{"dataset": "photos with spoken descriptions (Open Images, Localized Narratives)", "encoder_norm": "layernorm", "encoder_qk_norm": false, "encoder_positions": "learned", "decoder_widths": [48, 96, 144, 192], "init": "kaiming_normal", "decay_fraction": 0.4, "final_lr_fraction": 0.1}
Rows from block 5 of the encoder, named by matrix and row number. Rows with one number belong to one neuron. Each number is 500 + 25 x the weight over its row's rms, rounded and kept within 0 to 999. All counts start at 0. Numbers have three digits each. After the name is the row's rms in percent of the matrix's.
# gate: MLP gate (encoder.blocks.5.mlp.gate.weight, 320x160), inputs 0-159
# fc1: MLP up (encoder.blocks.5.mlp.fc1.weight, 320x160), inputs 0-159
# fc2: MLP down (encoder.blocks.5.mlp.fc2.weight, 160x320, transposed), outputs 0-159
gate.196 096:539534466488506514506480453517483460482455530548478497557527550447503518496452501519523509497471433522470522520510500483482555483484461521477480504512460512517492519493521500511450505503474480519511508493489501523524504523463487451449476509518496468502477470497508516469514538507468467489490510486551469485511483507474477478478492523541498507525450476511482541537538496472522495498477511558484508497495485482497460499469500513528515489518481469506513520486490472488496520520514523
gate.197 096:520524542490509524502490477479521522536490483482464505540515518497488451485492489473484509475492488473454488509531495510525540538469534505484543489536529505539543510515486523467511478511466536498496479494470535497491475512480493519481517465490475539511499511515530490524493536511486507517536476511501458487522521512527511510536486463534550512532462494532489495493452485516531559498505515490526516506488531496506435501494555479484546518446541509499483529496505479504474563484476476
gate.198 121:498495504499498486506470485543489541505491497495498483493478492455464528406525469497519544529486503458493509562555481493554501469512496496506505463510537511527471471496522477495470449517434464504514513489491515516495529522499557509518484477506490474507458491516515516507525495458514504498467549489528520505477488519483459491506494509513483513493545446509521528496555497505538489482516515548466517493497452480483483516507502500502479499480491472524492507493464522492497475482485521
gate.199 109:484531530444479520526517534499506502496538501481493479501490487506517471418449498541553500471482529484506470545473484512493502466521515498507478521455505469494488479492463496478482470467478499489451514519517502509506513461482512515503530523522493508493496512499506502504508468458502474469500505508499527526510532506460468542514536458519512520536451495462483467503498492497495520443502482515507532512487489467528506512463472519492454509486540515498477504531494503501463568471506555
gate.200 099:523501534454529498504485446510498522495481525455528483574490497516481538475472481513537490528500477489500536513486487473548499484530508512500517483506485525509498463471484518526500530507519504547519521534488532530517520520505486499494515550500510518538448510480498508511524526536526485506503498514487504525475487536489533514500525486520538466518477494533516483465479461474513509514472510535493496488491461459483486507516475525509481511482521433423498523528460508479480523490510567
gate.201 100:546506527464471498490529450450545504508493535522522521545464490518511518536500526469513555542470515501512474519501502547488469506506482500524490511497467514464492481508494533562484521552495506485503491512469577500578520485535484486541488517488481497484458533462527479458504507498488463477482510504523528489499532499503479514512496474499480524497501475521496506508489501495512498546525493534545508512506473495449472501540479477479485520532537499511479477484497483521500497506499519
gate.202 111:491481515479482457488498505498529472506550491529540462499499507489465512516494489520537511498469486519461537524476522496522504489540507508481510483474499503537524471479490506490509469528499477520497477525508481504588506507498473445543490489505503503531448448500478530553475520487500468472466471492492494525508557523494481472482471495468490476483476491487552512495508470509522495489493519520539480537501510506481483505523515543507492499534474493539558539494505556543511512515455494
gate.203 107:517436485493508483456491482482525505507511518498504480512490562471479551492503526493509522460470531505551489572495549524505430512529478520535502481481503468465511472508515449537514494535450547492527526507496507498499505501466473499509519506542526528498514503529521534502472500481538479514514492513536476516487535502493489496509509519497509487519464466483495460503413464484509494513523479528492478512529509521495512467503512494502504468516513473514492523497443491491501507480507519
gate.204 106:430489508476470509511494476512502532496514510512487489524550479494477495450518495521500514484485502471490493456517477524489536490471500487547488515499474497492471529505444560493536485501499516539509478494523514494500469500502487534528481522521517514501509505517456505504496500510529517449498520518528509503486465522470500527483503526535508505500505444485445492501469473512452500544500528502432497533490537535461501487468467505478479508473481514439494513487515521509477562450506466
gate.205 102:493528510442487496507481481513467495486484467511538535495467507471441472491468506519498514495484494476476478528491492504518505511466531495499494515461492511539525529493483478488451467505554534455477483508560530465507449510467533531493465513525504505532526512542504503506553500483534483514481440518528502498514511498444508522522502511489500515521470449486504522477470511492470494480529519515535512532521517509539512473494523533538518483462490495518516515497551481486482530459518511
gate.206 102:526563534488521514472501475511476505521457474535529511518504506515464527454499543513487489524477523506526504544511469473518513555513503483497496477477486493503460470549530527485493497525495528487508523491500520507530490484536516492571467531480536555497469480517490492533479490533553522495477499510544519492502474464458525525466491490480498507505557543502475492505503505508460496521524481468504504537526515499480482492524533509526508471495464479492520479507487493489512562498473456
gate.207 107:521514479498530501453501520521507507510436549494515499520513492518479519454497492495494492478461490505529547559509539521475536512500504468510474544471556502467499516529429504524504475482528495493478503494499487474541489502469507495512495491498525469535518523478488513519486508544509508507521551516500512519507500512447549514444518485484467517515509514511504471492521539491509505538501512542492489479494525503494498468524488432525507462475566509531508508481509514522491538474467499
gate.208 104:483494501488500541511467504517470521481456513491517470537509500499541514450491514495509515519524562487503487561510493515485514482518504481540486503501472503511476479494481483537497507531515477513519530502507528542496475507530520515507520538503491516491486493516504520546505462513501499468493491482528526537485541453476483526517524506513521509520474494437497519495490483492508528524500508559502504510534481468470510473530461525480548554555520531472507484471417466511452512500521526
gate.209 074:523503511481481522474491498511471526482470565546475451499520490536513514480535486535475511467523500502491478562500555524495480460510524491508516491493522530525497504491528535519432557515465473527539493505493477491495529488501481497502541475511513495463503528461524527512519491512517523433510518491540499497515489504512449501512508480530488498504539514460458484485503543532473514496490505515502544516483489510519484502505533522508530485518489534473520512512450508502494506537442477
gate.210 063:548438530488493462486471519497513512508472541498490507508488496499512494515512502528503451504501475459491540560534485476510524476488533489499494502499494484501537473511512486478404494549530505467493512494517509567489489492503497515506492544498487505481524532525513485511466523495496461490482515535456500522514516487479518512492533477472477474483468503507506489521462534504536481455528511485480460558485475463490501485490535489470491507541498531467525507491466546486476524500475517
gate.211 105:524491523530491532475496500512476540498466519493480516471535471489502472479512512465503482516506494545553496510512553454498516532508493504448480494483493507554512477491504497527498465478574520502523518502486516520501530494475476495500488503494504512492510483547476534522493511493467438483481479497523472564486529507454494473486523495524525479504505475474553484500442454498496478510540529511496537564459511494488500541468513477467503528501521537470486526491521494511507505494504470
gate.212 107:528520479486499491463488498526500489493515498502531491525503477502477547485490497540502553485467463554506513501485534498463471463455515491504471515425492519509505521497449486516487470479495488514510487482507474536540501526531496502479466477491513471507491511522512459498510511466508529535462453486523467516553502501497477519523481504529534525505456422539479489482497492490495520564507518506476489474528494501497509499484488463481520484557478518459476507452520478481475520497489516
gate.213 093:517520499522476511510483508546475559503449510483474514493517502517482491473518484470501478553506543520540526507515576518516454539494474525496527497546517519502450491518521473461504545516455468494493480487496478508536462482468475560508525476502528533523457503475492544475480490536515552527521512480518515516496490497489507487518489486504471480465498500469460474491469512503485503519480504506482503538532486503498499486433458510524496493493513483478481471522525472491498489461498503
gate.214 094:524488489491495472505509464508499502509472514504522521515528540493518535532516528487513474494478497524570485558491524533492501481515482526555478504512469486531502503500486456501467485478478451495528498522521500508448479499507512505481520474526496504472502495525515503513520524481480469492507437499470457493456503502479501475547493491526526472524478448501539508492456520521521515516492497514565493549511486493540503460467518485544440500461496507518444509499477536481479511524517508
gate.215 087:475549475446490506466515513513493504470515476489445509498488494573520470466502502497521489489491465445512478524506489509516470487484527481520493477464442457519494487489524525508470509477490471428515493521526515528537542500522526511507504486477513488535503533493501497510519482497556464460482506487516490507549466524500510517542492512492496537542550531497524531560500507505474488483527526519480489495483472524510491491491492462512471505478485506515462480455508470493528478525523491
gate.216 099:495502499494489490468495439515505517525470497486452550518503492499456493477512476518451490501458496465474503527508458458506510502471469488477545466476477508514537451502499510468503500533577505511514516519487496480514492517510438507496512487469488523530517509495500485461514494482495512503525487460510563476528487522482509519517554505478497508523510518501503506465519498499460503520488511464492491557509491440467444504504482510496472554555520498497518497549514472507494482501516493
gate.217 098:463504507483508477552491495537507528493515510494524489496530523497477517502526501523493584493476509499509531517525556501501519464513526483483513531515501495522478526500497518488541452491434540496479543487497525542541504512550519522504507488458527509512496486501487516490545519514510476489542489531524527453571506503532529517478500450522529480509442511502517508489458491530517488477491506537501517492479506503521466486498487495483539509495516488487534529460519462519484545472510498
gate.218 089:502493503516508488520505459486475542502546505539503517485496544499506501486493484502521517510515521538508555540474543470506518512483536509536477487493516474433523517509473524520493526517449467488495491536489496495494452487489519477509464481490518546482521503522491522522491515543472532488447479477498479475534485484460506489494506515534539519543515479535521515494487524558461503480456508496508506528492524522525479529513520492508498514479525490503495503451440508510506561519516439
gate.219 099:500502495515509531510498499509498522484493523511516497504492510516521466496482502460499471485502520511545516514478567527513543506462509515514541490453508554502499504487468501496545461497494468543486521477468501474461505481513519490569485530454518551460478500467500473500482473490488511448511482466477489488500472512509477512513465481486497483517480452509496497460461515498445466476455469525485532532507493514449516548513476528497477495490509541539486528499459526501503504486461475
gate.220 090:509509501499488534482521493493484500518463497495477485513524494491543462474476492510455493452507505532489471536510444498487503493501499474464492488441500533579506486487535490458481504473540525490479461496476470478524508531460505516503525483507474488518465494527513487488479513480490484490507488468490517504536480521501509488494575462489532502514469547507507529481514547528490440494493439507502476465539483492494461483507492487529488484478533543491476478492458517470530489518471522
gate.221 096:519492521479509505498503498505513470505483492496476496540494488552485470471501475521478551552490542510498484550478466513497482499493515553527527511474436484512477517500490495541471435535565475447490500473537475515551506502506448487494487517480493502464481468533503513541540528468508516501536459519511513469476505523503502508468503515507522497470498433499515518504524511502538482477506508505484500552498505496503526504499490519475473471490482496468554510499514512497461510486473521
gate.222 085:549514537528506562468495466478514499481453509456498481474486518490532520477513498495514509541523532473514505513540511500509505498475476473537494504489506478542483499532503462529527457538474553497527516512490531526484496526514429450508509490512505462533519498500510510499484485500496464485481500499558450541498503480476444486453486517489473501502462501522485471494486516469488459520495531508539522487493493505543478511511479485507516506566507485516524506533463491534484487496478498
gate.223 107:483537489527480502484503484520429523491441507540518549521521466474516484451495541470528497502496515528517485521475482517524507494527510465507526485473453496460502520530478503513483503519476468545485518510530430500496512483552452515512505492507485501515497511494511474522483428546529510462504506530483478537501513483508464503474507497511504470506463470473478486508499502455525527549513496538489511495465456472504509503502504521491495472470480538485487503503469544530484534494497509
fc1.196 098:520522490537480524521487482457541453503484475508510490516516475519466525502517480516503518483477484525498462464497525467505488492448485493458550483497526506558511508488498504511492500473441496478496450514482518491471506518499472508488508551464529466519521533457538483536497456519494515504502503468488488484524480545501471498523477457488473511486524501528503484464504499535488496499491517536494523484504466533504509526522478480495529484488470507514555558447486562530481477526513468
fc1.197 084:509469525469503451508469474499480528509485513505501542512449510498487490490468469468498539511479452474459496537507507512532469488496446509477478520508508540497519538506490495499488537477541480488453497481515444486510522508461521502522503477520470547517531504463527488492509485458511493497510496476465471468521515497492502466494516513521495497563498525506487508504503486464448503529488493458454486489470527524460438523455487528492501488547511492531480489497518467491496511491499438
fc1.198 111:497523474525485506518454484497450518487544521511501477462509490528504517485480525507560491496455454527498531486509544503506458487540477510491553491512481545512525498506455496435516515489513491511513498510469480510510502542539510494477535501517468538513482487479534501472536494469513484519516518482486478500540508489548503428511481488518511486523457487470506519502499470455478509510512530507516498501481500454515492486499474477511525521467479500484513464482551500554473475470480459
fc1.199 097:496447498576482495467490487511473511466511502479523513511505504529487560487509503464478490480492493488476533515471507444465526514555494517449495449501500537504491470497504487510468451466461515510489517472486491457517538525472480473481529494473527483486479486527516473509491475490504520505502459489511471489448447480476495504532531502483457462508537474536481533509488497483496507482511489510516450504494490510513502485496553474499531438475480502489479467508511503485508518476502461
fc1.200 099:448494483502477498493493513482519531519476523488482510517455507555429513516435506496493475505495508488492521548497447485466497512491524507508481517494499501460503529505477503495495519490527467517508477466497438456492486511485538526513490541516485513496495511500472510517528531498496472494478510484493536482496489476496465446525467533506529536462518454478494474466522506481522476493497523498482508502570475519529506519463504476458513463527521478484507486551512562517536493475491478
fc1.201 099:533477499441501502516535513458541503479468486471524522580484474448513482538514470470515476467472498528481478499495501537489490482508503473473457517561516528457472483476486538518456486498443470438516509494477476518489503518522530493495508501503537493464480511524509470491479492471524494487505468504491493467455487504501481520551496503515511496526509458494504532516511469483473512492484499522475449485521495496501481481507491518511508512542498517514510502480501575501503482491482459
fc1.202 101:505486496511511521474469505469473493513503509485486474492506532525521571500474525576537474505502472460507514560508486477473481487520494467499452505499520522479469487455514508501494491477467514543459488509509497504507499518477500495476503484487535546488490468515486511521492546543491492482517484471497485500498428499473516496472515531481489520425539519498517501535502496542503516457456486513532486479484469473483512452516505510523482547525520492473490510509523530481553479500479493
fc1.203 104:479518489484525518504503517505503499449496495491523484511515472489532476502487513502491509461541477501420442499488441525511480500513522493517483504474518484545530530481458509480454484483473500525508504510502528496517511542492498460486512485498489503495484481433473473475490477518507511514527471473520503466481464481512538503513459508494526527490487521496503472505530514473552505469500513472547510464492487500496530482510490483491530506407475492472484471483531555506521555504481479
fc1.204 105:476527514518497500493524481501532501482428491474504477528528478604516473535475483505534520481553496480476496520522482481520467523466538502540496512503484502450493497469502520496441469509515502469468508517490522495515529485524497522494483468529479515512492510492487530508547518480488474498482476493491466469496509493535550514481508479505518506493492461492489467515544508510495519447496478522504513504479513499514490462467523501481540490504518494504465489500495586504512532484516449
fc1.205 097:544477493552511461485480450531509490491474506484506497490493511463480461494518506530519472492497518462523491512511475493538516486542483511493476446514517496529503510504476512513482477459498507471523465511491496511511547518448518499530487474521526466513499492472487528475507510535525498561535532500518473516491478471477480533479519490521552535518497489459472527492503489515546470481579489487512477485497502510488549531513540495537491490525479456502513459516486523465538479483469526
fc1.206 085:477519528516511492545495489488511549510519483507547522515479553500477516498494506521519483491455479522511446481488474497525442463463534510505528473484475490455486492476507540459531498503481522514529516523494478534473518464483506481495518494526516469509495509540463486492529556491497528507466481521475476504509471544502532522492466491538454495490504494437510504490488483508505483515499533497521518505508493516499486512508460464453485514467499556464472441507503481478479497481528555
fc1.207 100:580505450529519517524478485504490506510522468489502525498472497470499470530506479471509558566505469547512496508507519543536509532476517511437507498494472503511507508482458475507535463528490484498476518499469456483522503498509525496501500498508495481510500517563509484539530513492530540520500510499472508521477517503499508461511472531526514503480555466514510510484531486480575489514488534487464474511493513502491447493489519482511460487457497480475513508496488522494500502550526526
fc1.208 102:500513458489514490521491491491497526535461492481486463543447544481515530508529487476519482501513526531515490536559506500481511465553533536477490491542506467486475515531517500517515523494533516519476526505542475519504475491465555484493527478527505535492502534545495534470497489488552478518509498488539509513525540447512492535495503552492480484513500530468493461470528536440507507499524502485481499489526479512493541519530542506517506502500542525499529485518495475498484488463478523
fc1.209 082:542518479510481511502485462507522494511432457514497537532512520499536519537524488505494459524496473492501491540472531576482539495529516483505482491448512541516514509474518527489555501500482483544484457518489506492475489471491479506540492492503497502480485527498526520508492559505516510450483494517486504476504509494553491485501475485498482530455529499474534521524515511523490491475481506553519491502512473496500532444529529526480516475445477483517488456489530472454497503508497473
fc1.210 082:529472485499531496444495490504507507502533451475538491515510474541482496501506495456564493482478460541572525496518473447549529543471491470499516513540489528494468489461514492511533567450480522512498485503470507527519515522521481523491474528518540496507532492550514498527483481510487508519524464519554481488505505487486488476525524492538521449458510510493545489538498481496507483486518476481479508463465484518511477496512503492511527536483506500503471522496491498499495471497503498
fc1.211 099:548485480515491487518496492527502534506501539463499523503492513508473518496528504463464490513484458540549524518509488470518466463499530543522506462549485475520513503495489460464501452485494509490495519522497503506491514495474463483502506534471464497531538505557505547537493523518502495497508483490524465507510468488493492479524533516496540502493441510475492515514481527479508522494498528495480484557506480507515464535481550528496460550467542484470520545536473529459501501481544499
fc1.212 106:471523546466499492487485508496468540478513453496492527499499477508522505492510503520556532515507514506505517447483458501506451493459505480481467507475499522476491522469480516479513481540511521511475491503478487498499510488513493513462476518477483493507522529556493511511529469523526480517481496507515505525520504487477494501485508518480469535498523474532496513456463498506511493531509491488478494443491524554499445497452470502535497477462562505431473494463523501469492516500497588
fc1.213 094:558429520492495521492512477466492487476486486457468481499486486517512488508519502469460517492533478522527514500529545531540493478507467545493521481487535525524508487494497489563507537483517532504532506535510519495489523508517511501471468471486491502512490486499479480537478460484484520493542522493474472513494480502499456541489506480484552531487518468469508550509482504507513524523553522536495494528443484460511476516491517483511448471571482467493490492507487491525496463482488505
fc1.214 096:546496506508508511468487525474502507537446462467502513514503495514522439494455524485496481506462465497495478516450515516482491523510499467460510497508487487523525489485464480485486487499497524541515483513528509534465500495514472478516498534475510472496502476502516467466481486510517488541528533517490518499464486496471518487509489513537545520496474514511494478468471451490460485518536485513521500481470471473494459475466523444561455491508514527468516488538475535557469534481531529
fc1.215 094:503454523530493499472500476511519481516516477518500523523523503466541490515477538478561495501492499516504470511506519520490469493545498473516504544522564504447493486524533505512462472526466530537497472496499511511577535508470498486502480522479493537537474486516496477529508513477513534514472471481500485467478556508500485508498488496508484513492465502549532486511488462464523554444493493480469494487480484481493460532516491517484509522521512470506520498500557515530467505468480458
fc1.216 103:530511483523457475467491537506480511495452497502536475505471456515529502522499523500541509498476482522525516513498511549502421463482537498511460514480499553499485519495504466527520497511488491520503494492478530473526526506505497513477468504482495507459468514510501520517533530509493508519500473497481478542527453537450484501488526479515463529500514464518538523504477470505480486518465522547506484521497483536500526475469456500522531523472515452503481476504542433518529484534510472
fc1.217 111:460507509487530505498468470523480494459533489515479476513518531459463576510510459514489527487516511525484510465524534508486532512503467497485467474580530517536498532493530513474423536504478489469481478510486476503456525501501490506442482482509498498444518496445479494500471524500515488501527534527516547482479516532504501526515509475500475464509479509493461523505507539489495505479479526533499514483489480514503502497552506476524493490490523476528534540513508493510475497474517517
fc1.218 093:460510525438505550488490521504460518485471484487494539509479492466481435506489461505482527461486517481543512492519527474524477490526447480516509481510513500483495504493518476479513498518529450477512543505502479523465492522475505495512490485476481560503529508575542533504508523503475498528495496532468498492491500554480485521491537508549523468474480497475493518525470538494498497525554488453503501491494509503510496499524510469458510488502493471530503517504527566475505540484487499
fc1.219 103:570461519504508508505473503505508501489557480506490499529508501476453488499532513488571475543498499471505485502497513527520528484510537505452505480544510495488491502503555507488499503516468460523474471521492474502514529501461512513523510466499512475506523497498485543544476494502493465485502494524492506499512510521484520434527531510506500488506494473502540467505507505505472491469479511459503536508525511452434457486472472523519475515573486506474527509518471567501502515519482487
fc1.220 108:561480511475531506502478503494490484503471481509455525506509456539462489509530480475479409496481537468474524510507483539495476493504495477447486502516527531505545483481524492526458501510466520509505485479495453496536534528516514461480491507515503501520514540518504509499482496501498516478526486521489465540516525472488481520484513496488490489549509470520506486549496577507477448494550492498522529443513484527503466510517552503485490508493499508514472501497457531483492491509503479
fc1.221 105:524448516505490490469467532484479536513547477517537557493484516463498476466525499490517502473528485475536435453456570512506471490490495465531499498468493482507501502500487530513482545508524493519491512492479543495513499477539512481460519470514467490498510509473484506499538485538495507487513479480477468524469547512522505500529496482523463505496465467507495498491517545541469498530553491490461513505510479507490523462474498484550506510513485548484506493470527449498496488485484533
fc1.222 088:464546504488512532478491514516517520473482505554468462507518511513518508497509482479498450538482488503498466491493491504435492514561531542465507498482523488502470508478537439531512507532480498485532472508479513480483522504492458507500492492477503488512552529438499520468456497497534471472478533524452491498532463513477479514514497477482495515561506538470529549496495520540508472481515471481514499513499464483465504534511494507467518499527494526525513511524491470488463517485484535
fc1.223 099:502462505477497514485516510486490499545497536484538456526482479465518412507474467480491521540453494501535487480506503549464486506536502521497485507491519518562489498435537454474497552497505488511489474519469490507471508507455536507493525543475526489558501492501526502520530512528527458517480531482523476520507528528525483530505463471488487488539503493482529516518483486538532504488507498506483539510494476487497508478513475488480527540547520488506489504509500520516531529515481488
fc2.196 111:505522506547525474472505487502532521500486492478520490492550479495473504420522463481500512528494524500506480468502543506518471495518502534496507507500525521515504481514536497510514465526476496505514448469449506506496524513482473491483420539536505482499514507507481544517526495517486533465499542530444487517487510539479569503516538468512532518507521519494466483515539484551511510479521516531475528480493512505476518499501469487501528482553499509494490508463505509477507471450532504
fc2.197 092:490459497523498467535467515498535467488509502507472512480492581519498483550523492512541458504527495507486522517511483542473538489528542474519510510501487496546487491493507484502508459486501535496453460472533491492462506508503533510525544487479534510538485527530538542444480515567501495471514465488521490517491505508520492483489452470492468482495498503509515487497509434536470508503484501477499498498476466521474486514474509501521480493509543483524509543477540488533489489519457507
fc2.198 098:507479473500501502495515490562533481519500503510499501501491518520517493582505484429552486459545505503490506487508510486474486484530511523506545494546492502529488470493477486482475469507507504530515480500506549523525494473532506548507523509513479514452475480477521533513539463480514511508464490491508457477449497491520474526554482501496497491493452481521534486499500499478501531504467500519479495496532452511500511507490455471535513490480464445490487488478561504551492480506481492
fc2.199 098:519541525525511476487521509491500515495520518516540491473497484553502529418508512486514499462491501493496529504468494506502485508558459528552471497542514517485501548491520492527503474503453534519484505497509448529549517478518448495510470484503478501505509477479511482460473509516462508520491510510496515518504458530502561491476513494474501443518504473534442480501493533505460500522504452505500500507479501489459478487489491498488478476492530548518506469544454493495492509460514488
fc2.200 098:480448516540489516480489440532554529517487504530527531513487545500494508543466530483515485519505542516510483548509492494489493528529516510462492490493517520488529459513531521533520510484531499497493479496449505500488566515475548474468487510482505512497513460527485517496533502500491487500520530461460485557500461497494476511548454488501525488486508461504509499523462517532509510491521512471563496512527520493496496454524454470485527510519518517474506511487529494444475503488500502
fc2.201 103:464468475507500485494519475455507499511502493532545502519490574507497496545516502442520507521499504541486464492489484541484490544458520548474473518473516486517506504489522492498516521523531535481530529539479493479509534527489492531498493537497492472477474513503506521501547477472515527447484499462479529476470533545492490513476498495476536489499515485518475496535480486532443539503496533491506512476469489486508509467496494504474524475563493514498555469522450491499473485469476506
fc2.202 093:494512524553454531513512534462516514467497498495471489528510565524512504495499500521520488506513478525503503529511539519483484471482486513517534500543453464511520513462539513464513523493484508492515465530498501536511506519505495547498528499501500505525545486505502517575485521505500525538537545493495493506545508479501500503492443481532525500472536492502478511478491505509507555517493506437510508502495496448501514469549529454467466473518481509457483493489512553482480521469514511
fc2.203 104:502494512527521493524530517496517507498483505479497465511501500510536531592460530523443495478517477514489442535475497515483475456475430539504494506493498489517506458483515491501501497490477514467530538511502539531469504527560492458485455477467483484513512481459475517503484544529509528521487491474444513473509454491493506524519445508494509494509480522504525470512483530495519524497506523446529528494478473497497503482482479507482512498492530519472538507484513476520481538492510493
fc2.204 099:496486519510535507493545497537529505483503485468508486523527556514492493533494507491483520502463511545477528539505496520567494551460517530497506516488529512487516482470492486500497495523520521507512521472478521509513554500534472512495477492473530490510487489481521519512529552491503509568481496504439491494508529517477566511489491487550506475514480450501507476514481504520453551489531528505489475487472491475475510424483517499502531498535505530508483500457499470525511518487463508
fc2.205 093:477485490490476533514511491472473508510519498516531473514556506483451504541518434512538479537518485555514494470472476447500513493485494475470500524481508491527471466515535481517495504528465500458493491481512492493485545513480563509496476511462539494486502535493484494535509464475525507471469533519479487500516505524532452544533480462471526497531490490512518506517511521546505480465498522497486429519545546483479536489510519518490498517479478479496513486490524521488528474482517521
fc2.206 086:510515543475509490466529510471466484488507510494504522537472490482550505413522487481517492544479482487508469506468527516526506516511587513496504494499513496481515480473509487516499485474525475515523497495505484528507459512458521525489475519500521512496489499519549533488497478461518511485473474526532478460456491484452562515465535484490502499507486496496522476512493493528488451517511504482451496485486540480495516437519471508497443494484541516498516531508478532490502473500462487
fc2.207 097:558500513470538496476475492513506515472541506557532508465498471494531490432512516488505554488498523490516483496512482456493472501515507487501495517439528505486473491527515541513517489448531504515498504519514499468497510474505527499500500502513491500498530507510495454501521463471511525480562484533495506516497466514458536449530542493509495527524528455488507498505545500501550487491511446548485528470496515528481500506542504487532502488445480513536519518519508501460525514497462512
fc2.208 082:446511478491482522482470533446473491537494483536470496495500544486546503516512543456528510485536542511493495544489509501509519540499502524475518514490515488504488516491522512426509540481509505492502482504495459484502564491481531466515490514518490513472522520543507523508484481477463519485516501496513500489486547450496482484513515508483529509435535539496445485502533523475491480494524487494477473520502528522503468530497514506492499487443545513472505451545511508507505540491476520
fc2.209 094:479496496491513507474498496522471485503498499488480464481536500548517476400473520503527508494468547475502501498462518510498503526520508485495493505497557516477521519506506493519506470490452490505506485525490476504518443530495501510501473508491505458524511523521458499501484560506480476532454509557526480515498512535499484477463514467506477451480498506453468459455537508508469494501514533486479487498498498494476521509501486519542489472493453510542542488492492466464464487444504500
fc2.210 098:487533461513500519494472517493533533525496508510510456493521477554533502403499460505477507489493496467504469535500507485527479533500485526496458506489525504493512530486522542525508509508471481502516480510489503513519471516493522509476459518488484461531487536485465528489482513469486536530520510472458443502509493512489473497444550515479503492516502514496499496497497506503496445467546508508476485498504545488427502553517501481493516486507471501524490469511519507452471497446519487
fc2.211 113:488476507490475510525486527480512485491508502508489489533517560480526519587498525512497485502520489495512449496538501509508491469492437493508530474502537495511494451493503489512483492518444513478511509498458498544497467466500496431491510482493506515528530501523498515504498481447544519491464498495495514494528439541529464502512477533485492505480487521528500520503439510513515516496549517467502495496515482454521465519477474476505514522485527504473527512458521498548467518460520518
fc2.212 102:541509536492504508509553532497517492478524493497455554509514499478508529547484535530519489517540464514483466506524501479483468461477470512505496531497493502486512488513461468479487507498499519473507508510510480480508473488452481479465516503497520512516490551518540456493533501557491497549563477463492488535563496483513505531482515529503470514492479498490506528534449515491522477509537518506523478476518508484534473472499500518491481514467545528468501502517471484548512473557519487
fc2.213 103:500499529540516536511496504466524504482494508508538501482518510525480509571494525500534476494504504494503467500514498516477529484524461499516524505515516495523513502474545474549489507500470520461549537531477493523487475501486512494523499472484524508503493487500451500517478497527497522528503495474528519496491491506499506489533513492465481483489494592577457528489510453497508510453554534469499508524541537524515478542465480459478548516508484542490510517512489468538497510517531503
fc2.214 104:473509508492502498498466504471459448452508485518537464491503499507471508622485532520511504521492505522486492468484487523481490513503445525546475526490489507537500490498495516502501551494505508489513531489504485485495481500500492522495528476519545486518494499503506501498502477515492500516505533480509487481514513515524485527515505530485457483474508486536506543514521469542485442436498506496502502498513515465488503459539469507549574479500486482470495519514489465525475523547522513
fc2.215 103:503516547544558456508495525511494439457510489472501440528526476516499488552486493520515494480476516483485456485510484534483480517497513516505509495511475505508479540485444464485503454529515529465485510484478477506494470497510512483498539453485526513446514493503476487544497537504510492515454500513533512490512495526526546512487534517501511505479512510505503493509480519528428503515499476453461472489495500464497544474509548479473485512538522514515513545472506508503485514480489529
fc2.216 097:511455475495514504495488485565509507476510485497542502482504509519560494419471490484524472480494532515492510489526512468526478500522569530508499566502547517486480527490469494527515496532510499517507521470536517490547508498503495539492496498502520447516516494487492503461513538504513514506511492533493497493503520498527509466479541478474569501530505483488502497508526488539446503492498499536479483469473506494474531486518465486558517508502502475515458476507545496456492512463493517
fc2.217 106:483561502532480504504497508529527478520496505485512493501528499511434559524511494521490498491494512509468490461499559512503483484487416490515505477566491514531503550484519488455479510526482520491492507475515489524497498494518465488535422483484499487460494515415481533524509539510510522525499534492502503454489548513535480531512519531506517469525516538474503495511505481451497493475454515518495516510490512491473474520482515520466499492491527505484497478503516519506498506484499494
fc2.218 095:517475541500515489494489500515494496498498506523522486557516530452484471592529516520496493451515465551530523456521488488445495538492460472477505499470520544464530529499451491459489489497544519505484490467513526471553529507491509468472534491493511499487478462487543486527529476479492489474482476519538489526502493563475474504524507550520483513483482479520511487510470474515510507505487490503523507512496473500508495480537485526521511501498506500466480487449486516491487488534483500
fc2.219 091:485496505496502497511483536483461491433517498480521476492500483472461495570490508494461492476462527532503517495514500513505509479517546505504510482515476514518563545472467484494511501482501493520514496469476487537504535467508545471513468491523493533491494477506488489489494519462498501478476480490489530452489489512526501560497471484547477470485522431517489502502508494474481533551437501482499529512523511504503492532477529534493492504540516509525529515457475512490505533566528523
fc2.220 085:473500517465511480507509526523494518469498488507510494485444540512466501546487527477516505532540541525483485483514520503517476533476448529520488484508536488478523531490461494486493524495477518513539528490526525498469463476516476482491486521500517514511528470463464501512553505459544515500477527484472516479551475528507497473516461513520505462452488520523501462555497446494476507497474501494472482496485513424499486458516499501495521460506481545535506483493501482494487522451471498
fc2.221 100:539525488481516480524472509485497484430498508498490492530454511524479504568518489499479494493509456475518482456524531501488499489533461503547517474543493485469482523538467486519467519498521498503530489497547499487525461477508514494521547469495505511484519544470517504523512478526475479466477470474469513518502514527517503464465530513466499481494452502519511509466503544505496536506505497460493510506501480502521495553507496461532462513492471556522481439452489490535506501527503508
fc2.222 092:482531471493533502503501480474538552487531503473466468503513494521492496502497476513529535502501533442494474485535502458511532513552485513479493488506517507489491501534529507482494518481523471501523488464468542533484539506483479471491488520528500468466499478496459507513543500475489504527506498524567486475513457487506516532508497507493531479520470509519500448473529507458490515468530461506558518504486502518521458509489457532542481473473521460531472519515469512532502536525457474
fc2.223 098:495496479477476508517487518527506437465518516484450469500430525506513471608533537527505513507510481483510506426543477465456499471493464485492513468493483483515495490507514475504503512513523501510499466510523523469498496504489526478495561477475502527501469502477514469556504533497533473531490449497524463543522490500510470503525511493491489494470471529475504532523472486520511514450522491492489494500481506518510490516528471478500469485506490501488486476464505522528496505492500482